config.toml
model = "image deblurring model"
dataset = "microscope photos of single blood and bone marrow cells"
train_examples = 194171
image_size = 32
crop_scale_min = 0.5
horizontal_flip = true
translate = 0.12
task = "deblurring"
loss = "mse"
arch = "unet"
norm = "batchnorm"
activation = "silu"
widths = [96, 192, 288]
blocks_per_level = 3
block = "basic"
attention = false
upsampling = "transposed_conv"
init = "small_normal"
residual_init = "none"
optimizer = "adamw"
lr = 0.0021
beta1 = 0.85
beta2 = 0.99
eps = 1e-10
steps = 16100
batch_size = 64
epochs = 5.3
lr_schedule = "linear"
final_lr_fraction = 0.1
warmup_steps = 320
weight_decay = 0.1
Rows from block 6 of a small image deblurring model, named by matrix and row number. Rows with one number belong to one channel. Each number is 128 + 24 x the weight over its row's rms, rounded and kept within 0 to 255. All counts start at 0.
After each channel's rows are labels from the 100 images, of 14976, where the channel reaches its highest value: "responds to" is what is common among them. Only what is clearly more common there than usual is listed. The data: microscope photos of single blood and bone marrow cells. In brackets: how many of the 100.
# convs0: first 3x3 conv (model.mid.0.convs.0.weight, 288x288x3x3, each kernel summed), inputs 192-287
# convs1: second 3x3 conv (model.mid.0.convs.1.weight, 288x288x3x3, transposed, each kernel summed), outputs 192-287

convs0.217 [106 144 138 154 134 143 102 139 139 149 105 138  90 137 135  84  81  94  78 104 113 141 117 161 135 161 149 141 150 107 136 102 143  97 110 127 146 149  87 134 148 145  97 149 111 112  85 146 131 142 143 146 156 164 136 138 102 102 139 140 109 138 131 150 135 147 134 137 132 141 166 171 145 137  65 153  88 143  92  94 109 112  92 126 141 144 173 140 109 103 135 141 148 162 110 153]
convs1.217 [154 104 103 106 108 102 152 101 102 104 155 102 144 146 102 146 144 146 145 148 158 100 155 109 157 110 100  98 104 155 105 140 101 151 150 154 108 111 147  96 112  98 157  95 158 157 146 101  99  99 102  98  99 101 107 110 154 155 102 109 155 101 137 110 109 112 103  97 149 108 105 145 100 101 141 111 147 101 153 154 158 156 147 104 101 115 111  99 155 154 102 100 111 112 156 110]
responds to: smear: peripheral blood (50); cell type: lymphocyte (37)

convs0.250 [ 96 136 135 114 111 117 101 122 130 148  88 139 119  83 132 132 129 118 140 117 122 136  93 109  90 105 126 129 125  95 111  98 134 118  96  89 100  84 135 143  96 132  99 128 115 120 124 139 134 130 134 136 135 129 114  94 106  90 134 114  93 141  72  93 116  94 135 122  74 152 141  73 139 137 145  98 119 137 105 102  87 116 129 140 123  82 102 132  89  95 144 119  90  91 122  82]
convs1.250 [135 111 115 152 143 133 133 119 137 108 143 121  86 168 141  86  98 105  97  90 131 124 131 157 145 168 124 129 141 165 130 161 115 119 134 142 166 179  89 113 177 120 135 120 136 122  99 120 127 121 128 130 125 104 157 167 124 133 113 161 160 127 135 162 154 172 117 126 133  96  85  86 121 129  91 154  89 138 125  92 142 138  93 119 103 171 166 113 144 133 116 105 177 168 130 181]
responds to: smear: peripheral blood (58)

convs0.10 [ 91 131 132 132 123 133 101 129 132 115  94 133 114 114 137 114 119 110 115 108 112 133  93 119  87 122 139 137 136  87 120  79 137 105  97  83 118 104 116 148 113 147  95 148 105 108 111 139 136 128 128 134 144 145 124 121  98  97 137 138  80 138  96 104 124 111 131 129  88 109 148  85 134 136 120 105 109 145  94  99  86 103 112 139 139 107 120 132  90  75 140 134 113 116 114 106]
convs1.10 [140  97 103 139 147 121 131 111 118  98 145 109  99 164 125  98 107 102 101  97 141 110 142 147 158 153 106 112 137 170 127 163 104 124 124 150 153 168  99 108 168 104 145 103 149 140 108 110 106 117 116 121 107  94 143 159 135 143  96 157 168 107 144 156 145 171 104 115 138  98  82  91 104 115  98 152  99 128 129 105 151 147 104 105  99 161 154 100 147 151 112 103 172 164 139 174]
responds to: smear: peripheral blood (88)

convs0.132 [ 79 124 135 144 133 140  90 131 138 172  74 117 110  80 149 110 128 119 119 119 114 134  71 145  67 135 147 134 142  90 113  86 136 100 104  77 122 124 118 152 128 133  97 153  99 103 115 128 133 138 126 132 127 136 128 132  98  69 125 137  89 123 107 121 131 127 121 131  92 144 145  58 137 128 123 125 121 137  89  93  80 108 121 150 147 125 131 135  75 101 135 138 124 120 105 126]
convs1.132 [150 106 101 154 140 129 129 114 119  86 141 112  84 164 114  99  89 108  90 119 145 104 152 167 157 165 100 108 149 173 118 164 117 122 144 151 166 163  88 100 167 102 143  86 147 144  90 114 104 113 112 125 100 106 121 163 150 139 111 144 171 109 152 156 132 160 113 107 134  98  95 106 105 111  87 163  94 132 127 123 142 157  95 111 111 167 159 118 141 143 108 115 156 162 141 163]
responds to: smear: peripheral blood (45); cell type: lymphocyte (40)

convs0.57 [109 129 135 149 138 144 106 135 141 139 109 140  79 139 133  77  76  81  71  87  95 145 121 146 140 151 137 143 144 108 135  93 138  90 102 133 139 140  75 136 147 148 102 136 103 101  78 139 134 142 141 139 145 139 137 143  93 112 132 148 106 137 124 136 139 147 133 138 138 130 135 152 141 136  61 140  82 134 100  91 115 107  80 124 139 144 146 132 115  93 128 137 146 147  94 148]
convs1.57 [155 105 103 105 108 100 152  98 102 110 155 102 149 138 103 149 150 148 149 148 157 101 157 105 158 106 101 101 102 150 105 141 101 154 150 153 107 104 153  98 110 101 156 102 158 159 149 100 102 101 100 102 105 107 106 109 156 156 104 108 151 105 141 106 107 108 105  99 149 112 107 145 104 101 150 107 149 102 149 154 155 160 148 100  99 108 106 101 154 153 104 100 108 105 157 110]
responds to: smear: peripheral blood (54); cell type: lymphocyte (39)

convs0.222 [ 95 118 123  95  91 105 111 119 110 126 101 119 142 102 119 146 148 135 152 126 119 114  98  92 100  85 105 115  99 116 110 142 120 118 114 102  89  81 147 116  89 118 116 111 116 116 139 119 122 114 119 117 109 127 108  86 114  89 117  90 121 116 110  83 102  86 120 118  96 135 125  98 112 123 171  66 137 110 120 110 101 110 143 138 125  79  76 124  98 109 124 123  85  73 123  84]
convs1.222 [108 149 149 152 154 152 112 144 149 132 112 145  90 135 148  91  96 103  90  96 112 147 109 162 110 168 148 153 146 132 151 142 140 109 109 113 167 168  88 147 160 148 114 145 104 105  95 150 148 145 149 150 153 144 158 154 103 109 141 157 129 146 118 161 158 167 149 145 103 136 138  76 142 150  91 153  99 147 106  94 111 106  98 149 147 160 165 142 109 106 144 145 167 160 103 167]
responds to: cell type: segmented neutrophil (54)

convs0.139 [ 81 136 130 134 125 134  97 134 145 128  91 139 104 105 145  98 109 102 120  87  82 139  80 128 101 134 146 141 132 113 130 103 136  98  97  93 119 119 108 142 128 153  91 142  96  85 100 125 141 131 134 131 143 145 128 126  84  90 135 121  99 134  89 120 124 115 140 152  84 134 146  82 139 135 114 110 104 123  99  84  90  83 103 141 140 115 114 132  92  90 142 136 133 116  84 123]
convs1.139 [142  98 102 133 123 119 133 114 117  85 147 106 100 165 112 104  99 121 101 130 149 106 150 149 155 159  98 103 137 177 113 163 105 132 148 160 158 157  99  97 145 101 153  90 154 152 107 110 103 114 115 123  95  91 119 138 142 143 100 130 169  98 159 163 119 148 101  99 151 100  91 106 107 106  96 160 104 119 138 128 148 157 110 110 102 158 150 109 144 157 103 112 157 152 146 153]
responds to: smear: peripheral blood (66); cell type: platelet (27)

convs0.130 [110 135 138 153 152 143 104 129 138 143 115 139  87 126 146  88  78  89  78  92 106 141 112 151 123 152 150 143 146 116 143 106 136  94 104 132 143 150  89 139 150 151 101 151 111 111  84 142 137 144 140 145 152 139 152 153  98 101 137 161 113 152 108 148 158 155 136 139 123 138 136 145 147 142  67 154  88 142  92  86 125 113  91 127 143 156 160 135 110 107 141 133 145 157 107 143]
convs1.130 [156 102 102 106 112 102 152 101  99 110 154 101 147 143  99 152 148 144 148 145 158  95 163 107 157 107 100  97 105 153 108 136 103 154 147 153 108 108 149  93 112  95 154  99 158 158 150 101 102 101 102 102 102 107 107 116 160 157 104 110 150 103 133 106 111 113 104  93 143 110 106 135 102  99 146 110 147 101 151 159 154 160 151  96  98 108 104 103 154 154 103  99 108 107 156 112]
responds to: smear: peripheral blood (56)

convs0.261 [ 86 137 136 127 111 118  94 121 125 126  94 131 113  91 121 118 115 108 120 102  98 126  92 116  93 116 120 118 122  82 113  83 135 104  92  82 112 105 116 119 108 128 102 121 110 111 111 127 132 128 129 125 130 149 109 108 100  86 133 112  80 136  88 109 106 109 138 116  73 123 141  91 139 133 124 102 106 135 102 100  91 103 106 118 126 104 106 133  85  93 137 114 107 103 112 105]
convs1.261 [145  94 101 120 124 128 138 117 116 107 148  99  95 162 112 105  93 132  92 129 140 104 149 139 142 162 105 110 117 168 119 174 102 127 141 139 160 159  99 122 138  99 144  99 158 137 106 107 106 105 106 112  93  96 128 132 146 140  90 125 159  96 159 162 131 142  93 109 151 108  84  69 108 113  92 160 114 130 136 123 149 148 114 105 111 160 160 101 147 162 103 111 154 158 135 141]
responds to: smear: peripheral blood (77); cell type: lymphocyte (38)

convs0.256 [125 140 138 149 134 135 115 135 136 122 117 150  79 128 134  82  79  83  75  90  98 144 127 145 131 146 148 144 144  95 130  84 139  97 102 128 135 127  78 145 140 153 113 151 110 114  81 140 141 139 139 140 154 152 137 139  96 122 139 145  92 161 121 131 136 143 145 133 141 115 149 142 153 146  58 137  85 137  88  89 123 116  81 120 130 132 147 138 118 102 151 127 136 141 111 134]
convs1.256 [154 103 100 104 115 101 155  99 101 117 156 102 149 143 100 149 149 145 148 141 155 102 156 103 159 105 101  98 105 155 112 143 100 154 146 153 106 109 151  98 114  99 157  99 158 158 150 100 101 102 101 100 101 102 112 117 155 157 101 113 156 102 132 106 113 116 102  99 145 121 101 135 102 102 149 106 149 101 152 153 157 159 152 101 100 112 106 102 156 156 101  98 112 109 156 116]
responds to: smear: peripheral blood (57); cell type: lymphocyte (37)

convs0.52 [124 141 141 149 136 149 102 142 145 163 113 143  81 149 145  84  78  86  76 105 108 150 112 147 132 153 151 151 148 105 136  94 146  97 114 121 141 140  84 150 142 155 100 150 107 108  84 144 140 145 147 144 163 151 135 137  95 102 141 143 100 148 129 138 135 141 140 139 137 136 158 175 150 144  64 145  86 141  94  88 117 113  88 132 142 136 150 142 112  99 145 146 146 150 105 136]
convs1.52 [153 105 101 103 114 101 158  97 102 113 156 101 151 143 100 149 151 143 151 143 158 100 154 100 160 103 101 100 101 153 110 142  99 156 144 152 106 110 152  97 116 102 153 101 157 157 154  99 101  97  98  99 103 106 112 116 155 157 105 111 153 105 134 103 112 115 103  99 143 115 105 140 101 100 149 102 151  99 153 152 159 157 153 101  95 110 105  99 157 153 105  98 112 107 158 116]
responds to: smear: peripheral blood (56)

convs0.214 [ 95 143 137 114 118 112 120 118 131 147 108 141 131  77 131 137 148 129 145 102 124 136 100 111 105  93 117 123 122 114 112 108 135 132  90  95  91  79 145 129  93 112 109 116 118 117 137 143 135 136 138 142 122 131 127  98 111 103 137 121 115 144  67  86 130  96 135 105  76 145 136  69 133 145 145  91 133 143 104 109 104 109 139 150 119  76  85 133 106 103 146 113  79  80 128  78]
convs1.214 [135 121 124 145 143 122 126 131 131 100 134 139  74 165 137  80  91 108  81 100 124 132 131 163 141 170 137 133 139 171 136 165 119 121 133 143 176 180  84 126 157 133 132 122 126 126  99 135 121 134 135 136 127 113 152 154 118 128 121 162 162 130 156 176 138 178 124 131 135  85  96  72 128 141  77 163  84 127 136  89 137 123  87 116 109 168 179 116 135 138 125 129 177 177 118 179]
responds to: cell type: lymphocyte (65)

convs0.254 [136 114 123  93  85 102 139 117 109 144 135 113 154 120 112 153 161 160 156 174 149 115 123  97 130  93 124 107  98 127 104 127 120 142 163 130  85  83 158 133  81 115 141 128 143 143 154 116 115 119 118 112 116 122  99  79 142 130 121  87 132 116 148  90 105  78 111 112 150 116 134 149 127 116 159  85 158 112 143 139 137 141 155 119 115  78  89 124 132 141 120 107  84  77 146  81]
convs1.254 [113 157 151 161 137 151 106 153 153 115 106 160  92 138 148  92 100 120  94 118 113 150  99 166 106 167 150 155 158 121 140 128 156 113 133 133 164 158  97 148 157 147 116 144 111 111 107 156 154 155 154 154 154 154 138 150 112 103 157 142 121 160 135 160 135 153 163 149 112 126 147 108 153 158 101 160 102 155 129 117 107 104  97 152 145 162 166 157 106 110 154 143 157 158 115 152]
responds to: cell type: lymphocyte (76)

convs0.137 [103 120 125  88  85 101 115 119 102 111 111 121 139 107 115 143 140 130 147 135 133 117 106  83 109  84 111 111  95 117 103 116 126 122 122 106  81  76 139 124  81 119 123 114 126 130 137 125 124 118 117 112 116 134 101  82 123 107 122  90 122 127 107  73  96  75 122 114 100 123 142 112 124 124 146  69 128 114 126 123 111 117 134 132 125  73  71 128 114 120 126 120  76  72 136  72]
convs1.137 [109 138 146 151 156 151 112 149 153 140 111 144  89 138 147  91  88 105  90  99 104 148 114 161 108 164 147 151 144 129 150 142 144 105 106 110 169 172  90 149 160 144 104 140 110 108  92 147 143 147 148 150 145 134 160 163 104 113 135 157 128 141 123 162 156 165 138 146 108 143 128  79 145 149  88 162  91 148 107  90 112 108  95 141 145 165 161 143 107 119 145 149 165 163 107 167]
responds to: cell type: segmented neutrophil (40)

convs0.184 [121 142 141 152 142 146 105 140 145 163 110 144  85 145 142  89  84  88  81 104 109 147 117 156 134 155 147 145 152 102 138  90 144  99 112 123 143 139  86 152 140 153 105 153 108 112  89 149 136 145 145 147 159 147 141 141  95 105 138 148  99 146 123 140 144 143 140 143 139 138 155 178 149 144  69 152  89 147  89  87 119 114  90 135 140 140 159 140 111 100 142 141 143 157 109 138]
convs1.184 [153 104 100 102 112  98 160  95 100 110 156 102 150 142 103 150 152 145 150 140 157 100 155  99 159 102 103 101 101 154 111 140  98 156 144 153 106 111 151  96 114 102 153 102 155 157 152 100 103  99  97  98 105 106 110 115 155 157 106 113 153 106 131 103 112 116 104 100 144 115 104 140 105 101 149 102 151  98 155 153 158 157 153 101  96 108 105  99 158 152 105  97 112 108 158 115]
responds to: smear: peripheral blood (56)

convs0.25 [ 75 133 143 127 130 131 103 132 140 148  95 143 122  70 150 119 126 114 130 103  84 144  81 136  92 128 148 143 138  94 140  97 141 108  90  78 118 126 116 149 123 155  95 151  90  87 118 140 148 132 138 139 138 142 123 127  97  86 133 120  85 132  91 117 124 123 140 144  89 140 133  63 141 140 134 111 120 136 100  95  88  81 118 148 140 109 112 138  90  91 142 135 136 117  83 125]
convs1.25 [147 107 111 139 131 131 126 115 131  82 145 115  88 166 122  89  88 113  85 128 140 112 152 162 154 168 101 114 134 177 114 163 113 122 145 152 164 164  94 105 149 108 140  96 151 142  88 115 117 120 118 128 102  98 129 138 133 143 102 137 172 109 160 165 123 163 102 111 147  90 103 113 109 112  86 170 102 128 129 118 145 146 102 106 104 165 165 109 136 148 113 115 159 163 135 161]
responds to: smear: peripheral blood (71); cell type: platelet (27)

convs0.105 [140 156 151 154 131 148 119 141 147  94 128 159  87 118 145  85  83  98  78 113 106 158 139 149 116 151 174 162 150 119 129  88 152 108 124 141 144 136  85 161 140 163 119 165 112 119  97 149 157 149 141 149 167 156 128 141 108 131 147 141 119 174 129 133 125 138 160 150 146 113 146 153 166 155  53 140 100 143 114 108 131 124  92 129 154 140 151 148 129 105 163 140 135 146 124 139]
convs1.105 [153 100 102 102 117  99 154 100 101 117 156 101 150 144 101 149 148 145 151 138 157  99 155 105 155 107  99 100 102 154 114 144 101 156 139 150 107 111 151 100 115  98 159  99 158 159 150 100 101 100 101  99 100 102 114 115 155 152 101 115 155 102 132 107 117 117 100  98 140 118 101 131 102 100 149 107 148 102 150 152 158 156 153 103  99 112 107 101 156 158 101  98 115 112 157 118]
responds to: smear: peripheral blood (68); cell type: lymphocyte (46)

convs0.239 [ 79 133 131 132 125 137  86 134 133 140  84 129  96 105 140  96  97 100 102  92  99 132  82 137  99 131 132 129 133 112 121 114 129  88  89  89 115 120 101 141 124 149  88 128  99  88  87 128 132 128 129 129 128 131 126 120  89  76 128 125 115 131  91 110 119 121 131 142  94 135 143  87 132 128 108 110  93 137  91  87  84  98  92 140 140 113 116 126  82  90 129 127 124 111  97 129]
convs1.239 [151 100  99 137 131 116 142 108 117  93 148 106 105 167 113 104 104 119 104 133 150  99 163 152 161 156  95 103 127 174 113 168 103 137 154 159 152 149 104 101 149  97 153  94 160 155 104 103 102 109 109 112  96  95 124 140 141 155  99 132 172 101 158 148 127 151 101  94 145 106  90 102 100 104 103 149 102 116 136 128 153 152 109 101  97 153 145 102 149 152 100 106 149 150 145 151]
responds to: smear: peripheral blood (84); cell type: lymphocyte (42)

convs0.66 [124 141 139 156 129 145 100 145 144 153 105 147  82 133 147  81  83 100  77 111 106 148 110 159 136 161 153 149 151 103 132  96 145  95 124 136 145 140  91 154 145 158 112 158 110 112  89 148 140 146 145 146 162 164 132 137  99 102 137 138 104 146 138 147 129 140 143 146 149 136 158 170 152 143  64 153  94 145 100  87 116 117  90 135 143 142 162 144 107 111 143 136 146 159 113 143]
convs1.66 [153 101 100 105 116  99 154  98 102 109 157  99 148 143 100 151 147 144 148 141 158  99 153 104 160 104  99  99 102 157 112 144  98 155 142 156 109 112 148  97 116  98 157  97 157 159 152 100 101  99  99  98 100 101 113 116 154 153 102 115 158 102 135 106 115 116 103  97 144 116 101 138 101 101 147 107 148 100 154 155 156 155 151 105 100 114 108  99 157 155 102  98 114 111 157 117]
responds to: smear: peripheral blood (60); cell type: lymphocyte (38)

convs0.220 [124 104 103 101 114 106 146 113 106 117 131 105 175  84 112 179 172 161 179 154 128 103 112  96 121 102  99 109 103 141 124 151 107 146 151 122 108 108 174 112 109  99 143  99 131 130 174 105 107 108 106 103  96  94 119 112 136 128 109 109 136  95 137 107 120 109 104 120 132 117  90  95  95 110 187 102 165 103 150 156 125 127 171 122 111 102  97 109 130 134 104 119 108  98 132 110]
convs1.220 [111 150 154 155 144 157 100 159 156 109 102 156  97 128 154  97 101 107  99 110 107 154 108 157 104 164 147 157 157 115 143 113 158 101 119 117 155 157 102 148 149 156 102 147 104 105 103 158 157 157 159 155 149 149 149 147 101 108 153 143 122 158 146 164 143 151 156 154 128 108 146 123 158 156  97 167 102 158 118 101 106 109 102 147 152 160 163 156  98 106 160 151 154 163 105 150]
responds to: cell type: lymphocyte (61)

convs0.191 [100 120 126  93  97  98 111 114 106 120  96 125 130  95 114 140 121 130 129 124 119 118 104  84  98  81  99 106 100 115 102 136 123 118 109 103  83  84 136 120  84 105 109 103 118 117 130 120 123 120 121 114 108 120  97  90 115  97 118  91 114 127  99  80 106  86 128 108  98 130 120 102 118 128 140  81 129 115 115 114  96 111 136 133 109  77  74 123 100 111 129 110  83  71 130  78]
convs1.191 [102 151 149 152 152 154 108 150 153 145 105 156 103 128 149 108 104 100 107  97 102 153 103 150 105 152 156 155 150 119 158 133 149 104  99 104 153 155 102 152 157 149 100 146 102  98 106 150 150 152 150 152 150 145 161 157 101 109 151 155 116 152 119 147 156 154 155 158 102 138 142  94 155 155 102 146  98 150 108  88 107 100 101 149 152 153 147 151 107 103 153 151 157 153 103 155]
responds to: cell type: lymphocyte (70)

convs0.282 [ 85 141 142 118 106 127  97 138 135 123  85 146 108 116 138 113 116 108 121 102 103 137  84 118  99 112 134 134 136  97 107  96 145 103 100  88 107 102 118 141 109 139  95 137 107 102 110 142 143 138 138 135 135 157 114 107  92  77 144 112  97 146  95  95 108 105 145 136  97 125 158  88 145 144 124  96 112 141 102  91  87  96 107 141 138 101 100 142  85  91 145 128 107 104 103 107]
convs1.282 [143  92 106 145 139 123 134 112 125  91 148 109  97 166 120  99  90 109  98 122 136 110 157 152 147 159  97 114 134 169 119 171 105 114 143 140 154 159 101 108 154 108 142  95 152 139 102 118 109 121 123 119 101  87 137 150 130 140  96 142 170 101 155 156 139 156  97 110 150 102  77  97 100 111  97 158  97 126 125 112 155 149 102 104 110 153 153 104 143 151 106 115 161 155 132 161]
responds to: smear: peripheral blood (88)

convs0.167 [110 115 119  85  90  92 122 114  99 118 117 117 114 118 113 109 119 121 121 113 114 118 109  83 110  80 113 107  88 123 114 113 118 118 106 105  79  82 124 136  84 129 115 122 110 107 121 113 120 111 103  99 114 127 103  84 111 116 121  87 128 123 110  73  99  85 121 123 109 121 138 106 118 121 107  80 121 101 117 108 110 112 115 133 113  79  77 113 110 109 120 108  85  74 117  86]
convs1.167 [103 157 155 148 151 149 111 152 152 152 111 157 106 126 154 108 110 106 109  96 101 150  99 143 106 148 153 154 147 118 165 137 153 114 104 103 149 143 109 155 150 152 104 147 104 106 109 154 153 152 153 149 153 154 160 152 107  99 155 158 119 157 109 144 159 148 156 157  93 159 149  96 156 156 111 140 108 148 104  99 105 103 108 159 149 144 141 158 104 106 150 150 154 142 103 148]
responds to: cell type: lymphocyte (69)