python train.py --arch="unet" --model="image deblurring model" --dataset="microscope photos of single blood and bone marrow cells" --train_examples=194171 --image_size=32 --crop_scale_min=0.5 --horizontal_flip=true --translate=0.12 --task="deblurring" --loss="mse" --norm="batchnorm" --hidden_act="silu" --widths=[96, 192, 288] --blocks_per_level=3 --block="basic" --attention=false --upsampling="transposed_conv" --init="small_normal" --residual_init="none" --optimizer="adamw" --learning_rate=0.0021 --beta1=0.85 --beta2=0.99 --eps=1e-10 --max_steps=16100 --batch_size=64 --epochs=5.3 --lr_schedule="linear" --final_lr_fraction=0.1 --warmup_steps=320 --weight_decay=0.1
Rows from block 4 of a small image deblurring model, named by matrix and row number. Rows with one number belong to one channel. Each number is 128 + 24 x the weight over its row's rms, rounded and kept within 0 to 255. All counts start at 0. Numbers have three digits each.
After each channel's rows are labels from the 100 images, of 14976, where the channel reaches its highest value: "top examples" is what is common among them. Only what is clearly more common there than usual is listed. The data: microscope photos of single blood and bone marrow cells.
# convs0: first 3x3 conv (model.enc.1.1.convs.0.weight, 192x192x3x3, each kernel summed), inputs 0-95
# convs1: second 3x3 conv (model.enc.1.1.convs.1.weight, 192x192x3x3, transposed, each kernel summed), outputs 0-95

convs0.82:107103154113116091109125179104102105130109115110118119109130135108119143134159129125121151142073119101104111122109133101109126117088113108097105140142083101122155115151120104125123095182136127116143114173195108127127115129105130103116100119109103110143144096108114114142097105101093151112
convs1.82:155140136120177164128134093160141158140159142143133142161169134165128140127136162148151129126154140121179137168143124160177117130130129151131162134124164156160123168148132153124180111119162159125131178133140170125120177140145122141117164142117135115152114145146126183127161134156131127159
top examples: cell type: lymphocyte

convs0.29:134114140141181137152122070174154156128131119124110133154176137124103123104102163127134128150140119154157126132114102158165113115147116140107163114123137174159094171154172114167163137126154156114103157126123154145139169121126123142145140111153113152148115122123160169134148097172135147156
convs1.29:126163115103164154119128132173122184139131155145119143119161134143148156123160126105153131131097147092150150125151126096164098141096159126160113167119128097131164170118114138104152081115105122158167148106126154099098151141146093158104135157120090115128126125148125154118129121125128121183
top examples: cell type: segmented neutrophil

convs0.142:131120142138187136152118078172150158131130114122111135149175133126100124103098161129133128152135117152157123132112106153165106119151115139109158110122136177159099173154170109168166138129152155112106157126129151145140169123128120145145135111153113152149114118125160174136145093170131145159
convs1.142:134159112100167158117134133176123180136132157151119143123164126146147156127160126107154130134104146091154149134152130100165098142103161129163118169118136096131157176116113142105156089115106120158160152109124158099101152141152096159107139161117095111128128138151122155120132122123128121179
top examples: cell type: segmented neutrophil

convs0.94:137116127127179149134114094184141177117139136133116131154162130141104133118108160137155127144139109163162131148125116147176097122150121123119152119123151155146112169134151130154168140117164146121116166110110169122120173113125120157152141118147115122144116119129148172140155093185106133171
convs1.94:128172129099164151133125126179130184141134149144121137141166127131153171122164132117149140130110146097144153151153128105162103157110162140161117161119143105150160176140114147112150077140106126155165152126154167111118150147153099156096138153122099123138122140143126150115129122130142136184
top examples: cell type: segmented neutrophil

convs0.14:139116140119181153136128099177133166133140124131110124182176095111116133111111117137143105133121100160159128167123107132173081120165114125111161109102151126148118175158161123151156147098156145113122161117104177144154153128130106148152155115119086150149101129127145165153123096165125150166
convs1.14:118166131103154146129117129168123173132107147140102120106154135141145152116180129106148120136084136117144166140140128075143097150096169139167101151110132091125136162131120123115148089134113112162141146145156135102093140133147099147100120149123072116142131128130122153117116118153142145167
top examples: cell type: segmented neutrophil

convs0.180:132104136132184145143116074172127162141127112118109132158176119130100126095122149127137122139133108142159118150110094133170083110162111130105152107110151165159121178160158108146162138114158161109105163103115159141156168133124121149131140116141096140134114120127150173141151093171133128160
convs1.180:124166114093164141124134126174123177124120141137115132087161142136145144120171131104150130143097146113147159124135123093152095145090167140169101172123108095126144166118119136104158102116119119165156149135112141091086162120158110153116125159125081107123123131147123160117118134137131132173
top examples: cell type: segmented neutrophil

convs0.28:101115109106120081102115175105102104103094111102114099089121117106120111137137123124123147120081103112115104114110133100115136103105115113105099133136095083103177110121108101115132111145132112120139125139154111095105121105088141092121081113098129088121139106100103122154096120108086121101
convs1.28:173135124118168155133138097150155150162175147138151188161159128156139149134120135140133136122148151113165139152148125180166116135124141153145167139152156158154134163145131153121169093092164160127143169124134160124165169159161118152109164139122139132129088123163152170126156143148142131150
top examples: cell type: lymphocyte

convs0.163:145106132132194141153120085175161162141130111122106133163181118131104125100108140131124113145136130156162122153112094148167095109162105132103170103115140164164077182152157115161152139103165155103100159123113158139143163126128125154140142109131104161143115117131141172133138095162121129163
convs1.163:113163128092154154117127137167103178129115152141104117105153132152141148120169133102164118150082139107141157122147122074147095152099164135160104159115120101127163164116112123095161095133110116164155144117135139092095149133140105144114120154124083112117126137136125151101125108153142121169
top examples: cell type: segmented neutrophil

convs0.20:094105080120140128099111096138108137093116107114110110127138130154104112120139157125098129102125088110142114149103125128139141105145117103111124112137139125109140136108124112117159098072136125113113148109083139077105154083114124130093120105099132102146110107118120151175158110185129109126
convs1.20:143175141091133117121164129147150134131106108096170150148129141124154134151168090122117163100141155127126172133114152127115110174127162142159114128112137100102195139133106099154154133142165091136157135156102129147184161140134121142140109143149104095109090102148135137133157142127145148138
top examples: cell type: artefact

convs0.39:128122134130177151139121080180145166121137126131112132155167133137106124114103157128143122145134112158163123144122112146178101121151120137115158116116147168153101173150160119157169140128152147119106164116121166141133173115131114155145144113149110135150111120132152174130149096174124139171
convs1.39:128162124101166154122130133184120186140136149147123144135168131142147167124162130111150138132106142094151146141156123099165100148109162123164111170119142103136164174124118144106151077131104120158167155112145160106115154140154099162107138161119095116133126133144125153119133118124130128182
top examples: cell type: segmented neutrophil

convs0.140:132117136136180144148126075177148164121135124125111126151168133135102121108100158126142123142140108157158132139121106156171108120151117140109160113119143170153094176151165122165163139125147152113100159120121158139136170112128112150145145112149112142146111122126155170133148095174135142163
convs1.140:126164119097162151125127130180122183142126153151117150128168133140148162124163128107150136134100149093153147136143127100159097142103160125163109170119138100133164172122116145104149081122107122157164148110136151100112150141154096162105135160118093118130125130148127153122125124126128124178
top examples: cell type: segmented neutrophil

convs0.141:131120143137188136150117084175148161127129114125112132146177132124102126106096161136135129155129115152157123132114107154165105121150117140113154114125137174161104172154169109168169137135153158114105158127131153144134170121131124145148138115147110150152113117129158176136145094168127146161
convs1.141:135161116100165159117131130176125182139135162152122143127165124151151158126161128111151129132109148092151149139157127101166100149106160135162120164117137096131157178118111147103154087116107120159160151112128160099105150142152098157103142160117097113129126139147123154119131120123134117177
top examples: cell type: segmented neutrophil

convs0.77:121088116139122111121129121100134102132113101106090107132119112089104118090111117119135157152114110160119129132109088129105107098147096144097116104128104106124115116131148103171118112107122105095104125112097104131156129125099125088124115109120075124156107118099161121158107102080119122095
convs1.77:144129113107171157125099103173170162158146152157107148155159111152122153105113155146162145133108139126173118141158107128169123125153134132136154136125150139139141169126109130098152090105172142130145183124159172114123145160146127164105143145118120132122105156148116167110151108166132113156
top examples: smear: peripheral blood; cell type: platelet

convs0.85:094107158111133088110130167116101115156106110102130132123138130103127162136147120132120158134075137106108116124108131092113122117081114107106112137140079121127157125152120096122128090188133133120147118160197108132156123149114123112112093131106091094149139098122114122136091113092093152115
convs1.85:156139135119172162124135095163142162139162147146133142164161133170133141131138161152158127124156140128176140165147130162172122137129130151130159137125166156164120167151127159129174117118160162126137177132139172124118175137140115147120163140118137116150109145141127175124162126160127128160
top examples: cell type: lymphocyte

convs0.150:132117144137190132152117084172147156130128114123111133146177129119104127105094156134134127156126118152153121128112106151162103121153120142112153112123135171165108174154166108168169142132155163113105154128133148145134170124131123146150132115150105152156117117129159178140142093166124147158
convs1.150:134160111101162164111133135175125179138137163152125138124164126154144154132162128111153125133114144095155154142159132100168101148109163139163120164116139096126156176117111147105161091115109117159160154110126163098101151141152100158107144162114101113130125138149119152124134122125131111176
top examples: cell type: segmented neutrophil

convs0.74:164118066148133150140133104128177131157149136131112151167133097102121137118104108109082125104152159112126130121134109116128129115123105132113161107103108096109085142083122139134121109069129094113130127072063128104127128148139147132092158130112116134094107134146118124113089129083149061135
convs1.74:118090153140104108107100163098133107151101135138106111082104141137154117089105138118162146159077124125106062089130100129105120085142107126112118128128093154143159099135154104127148125165139132115108104134176105142122136136097135098117098116133123131128131136096138119152125111154152142112
top examples: smear: peripheral blood

convs0.95:130125137129177151136117074185143172122146136137119132157163133136113128115101157124147117141142109163159130147130117152171102128155125135119158122117147168153107170150156131156164144123153149124107160114121173143135165115131110157153151118158112134144109124130146164130149102179123136172
convs1.95:120160126108161155134131131178125189139130147143118139140170132147153162124161136116151153136107145088157151142151123105167094145109162128162107161114144105133160168134118141108153077134110116160157153128155161108118152141144099152096141155115094127134121136140121153126127123135131130189
top examples: cell type: segmented neutrophil

convs0.181:132115141139189139152118074175154158130131118122110138150171136130100123104104164131132130153136121152156119133113105157170108120152114136107160112120136177158094171153170111167164137125155155111104158126126152143141167121129125144142137111149116153148114119125157174139148094172130142160
convs1.181:129154114102166158115131134179123182137132156146121139123168128145146152126156126106154128133104139094155148134150127097161098138103161130163119173117136094129156179115116142105156084118105118158162155108123156100100157141150097160108140162119097111124128138153122156117134116122123122182
top examples: cell type: segmented neutrophil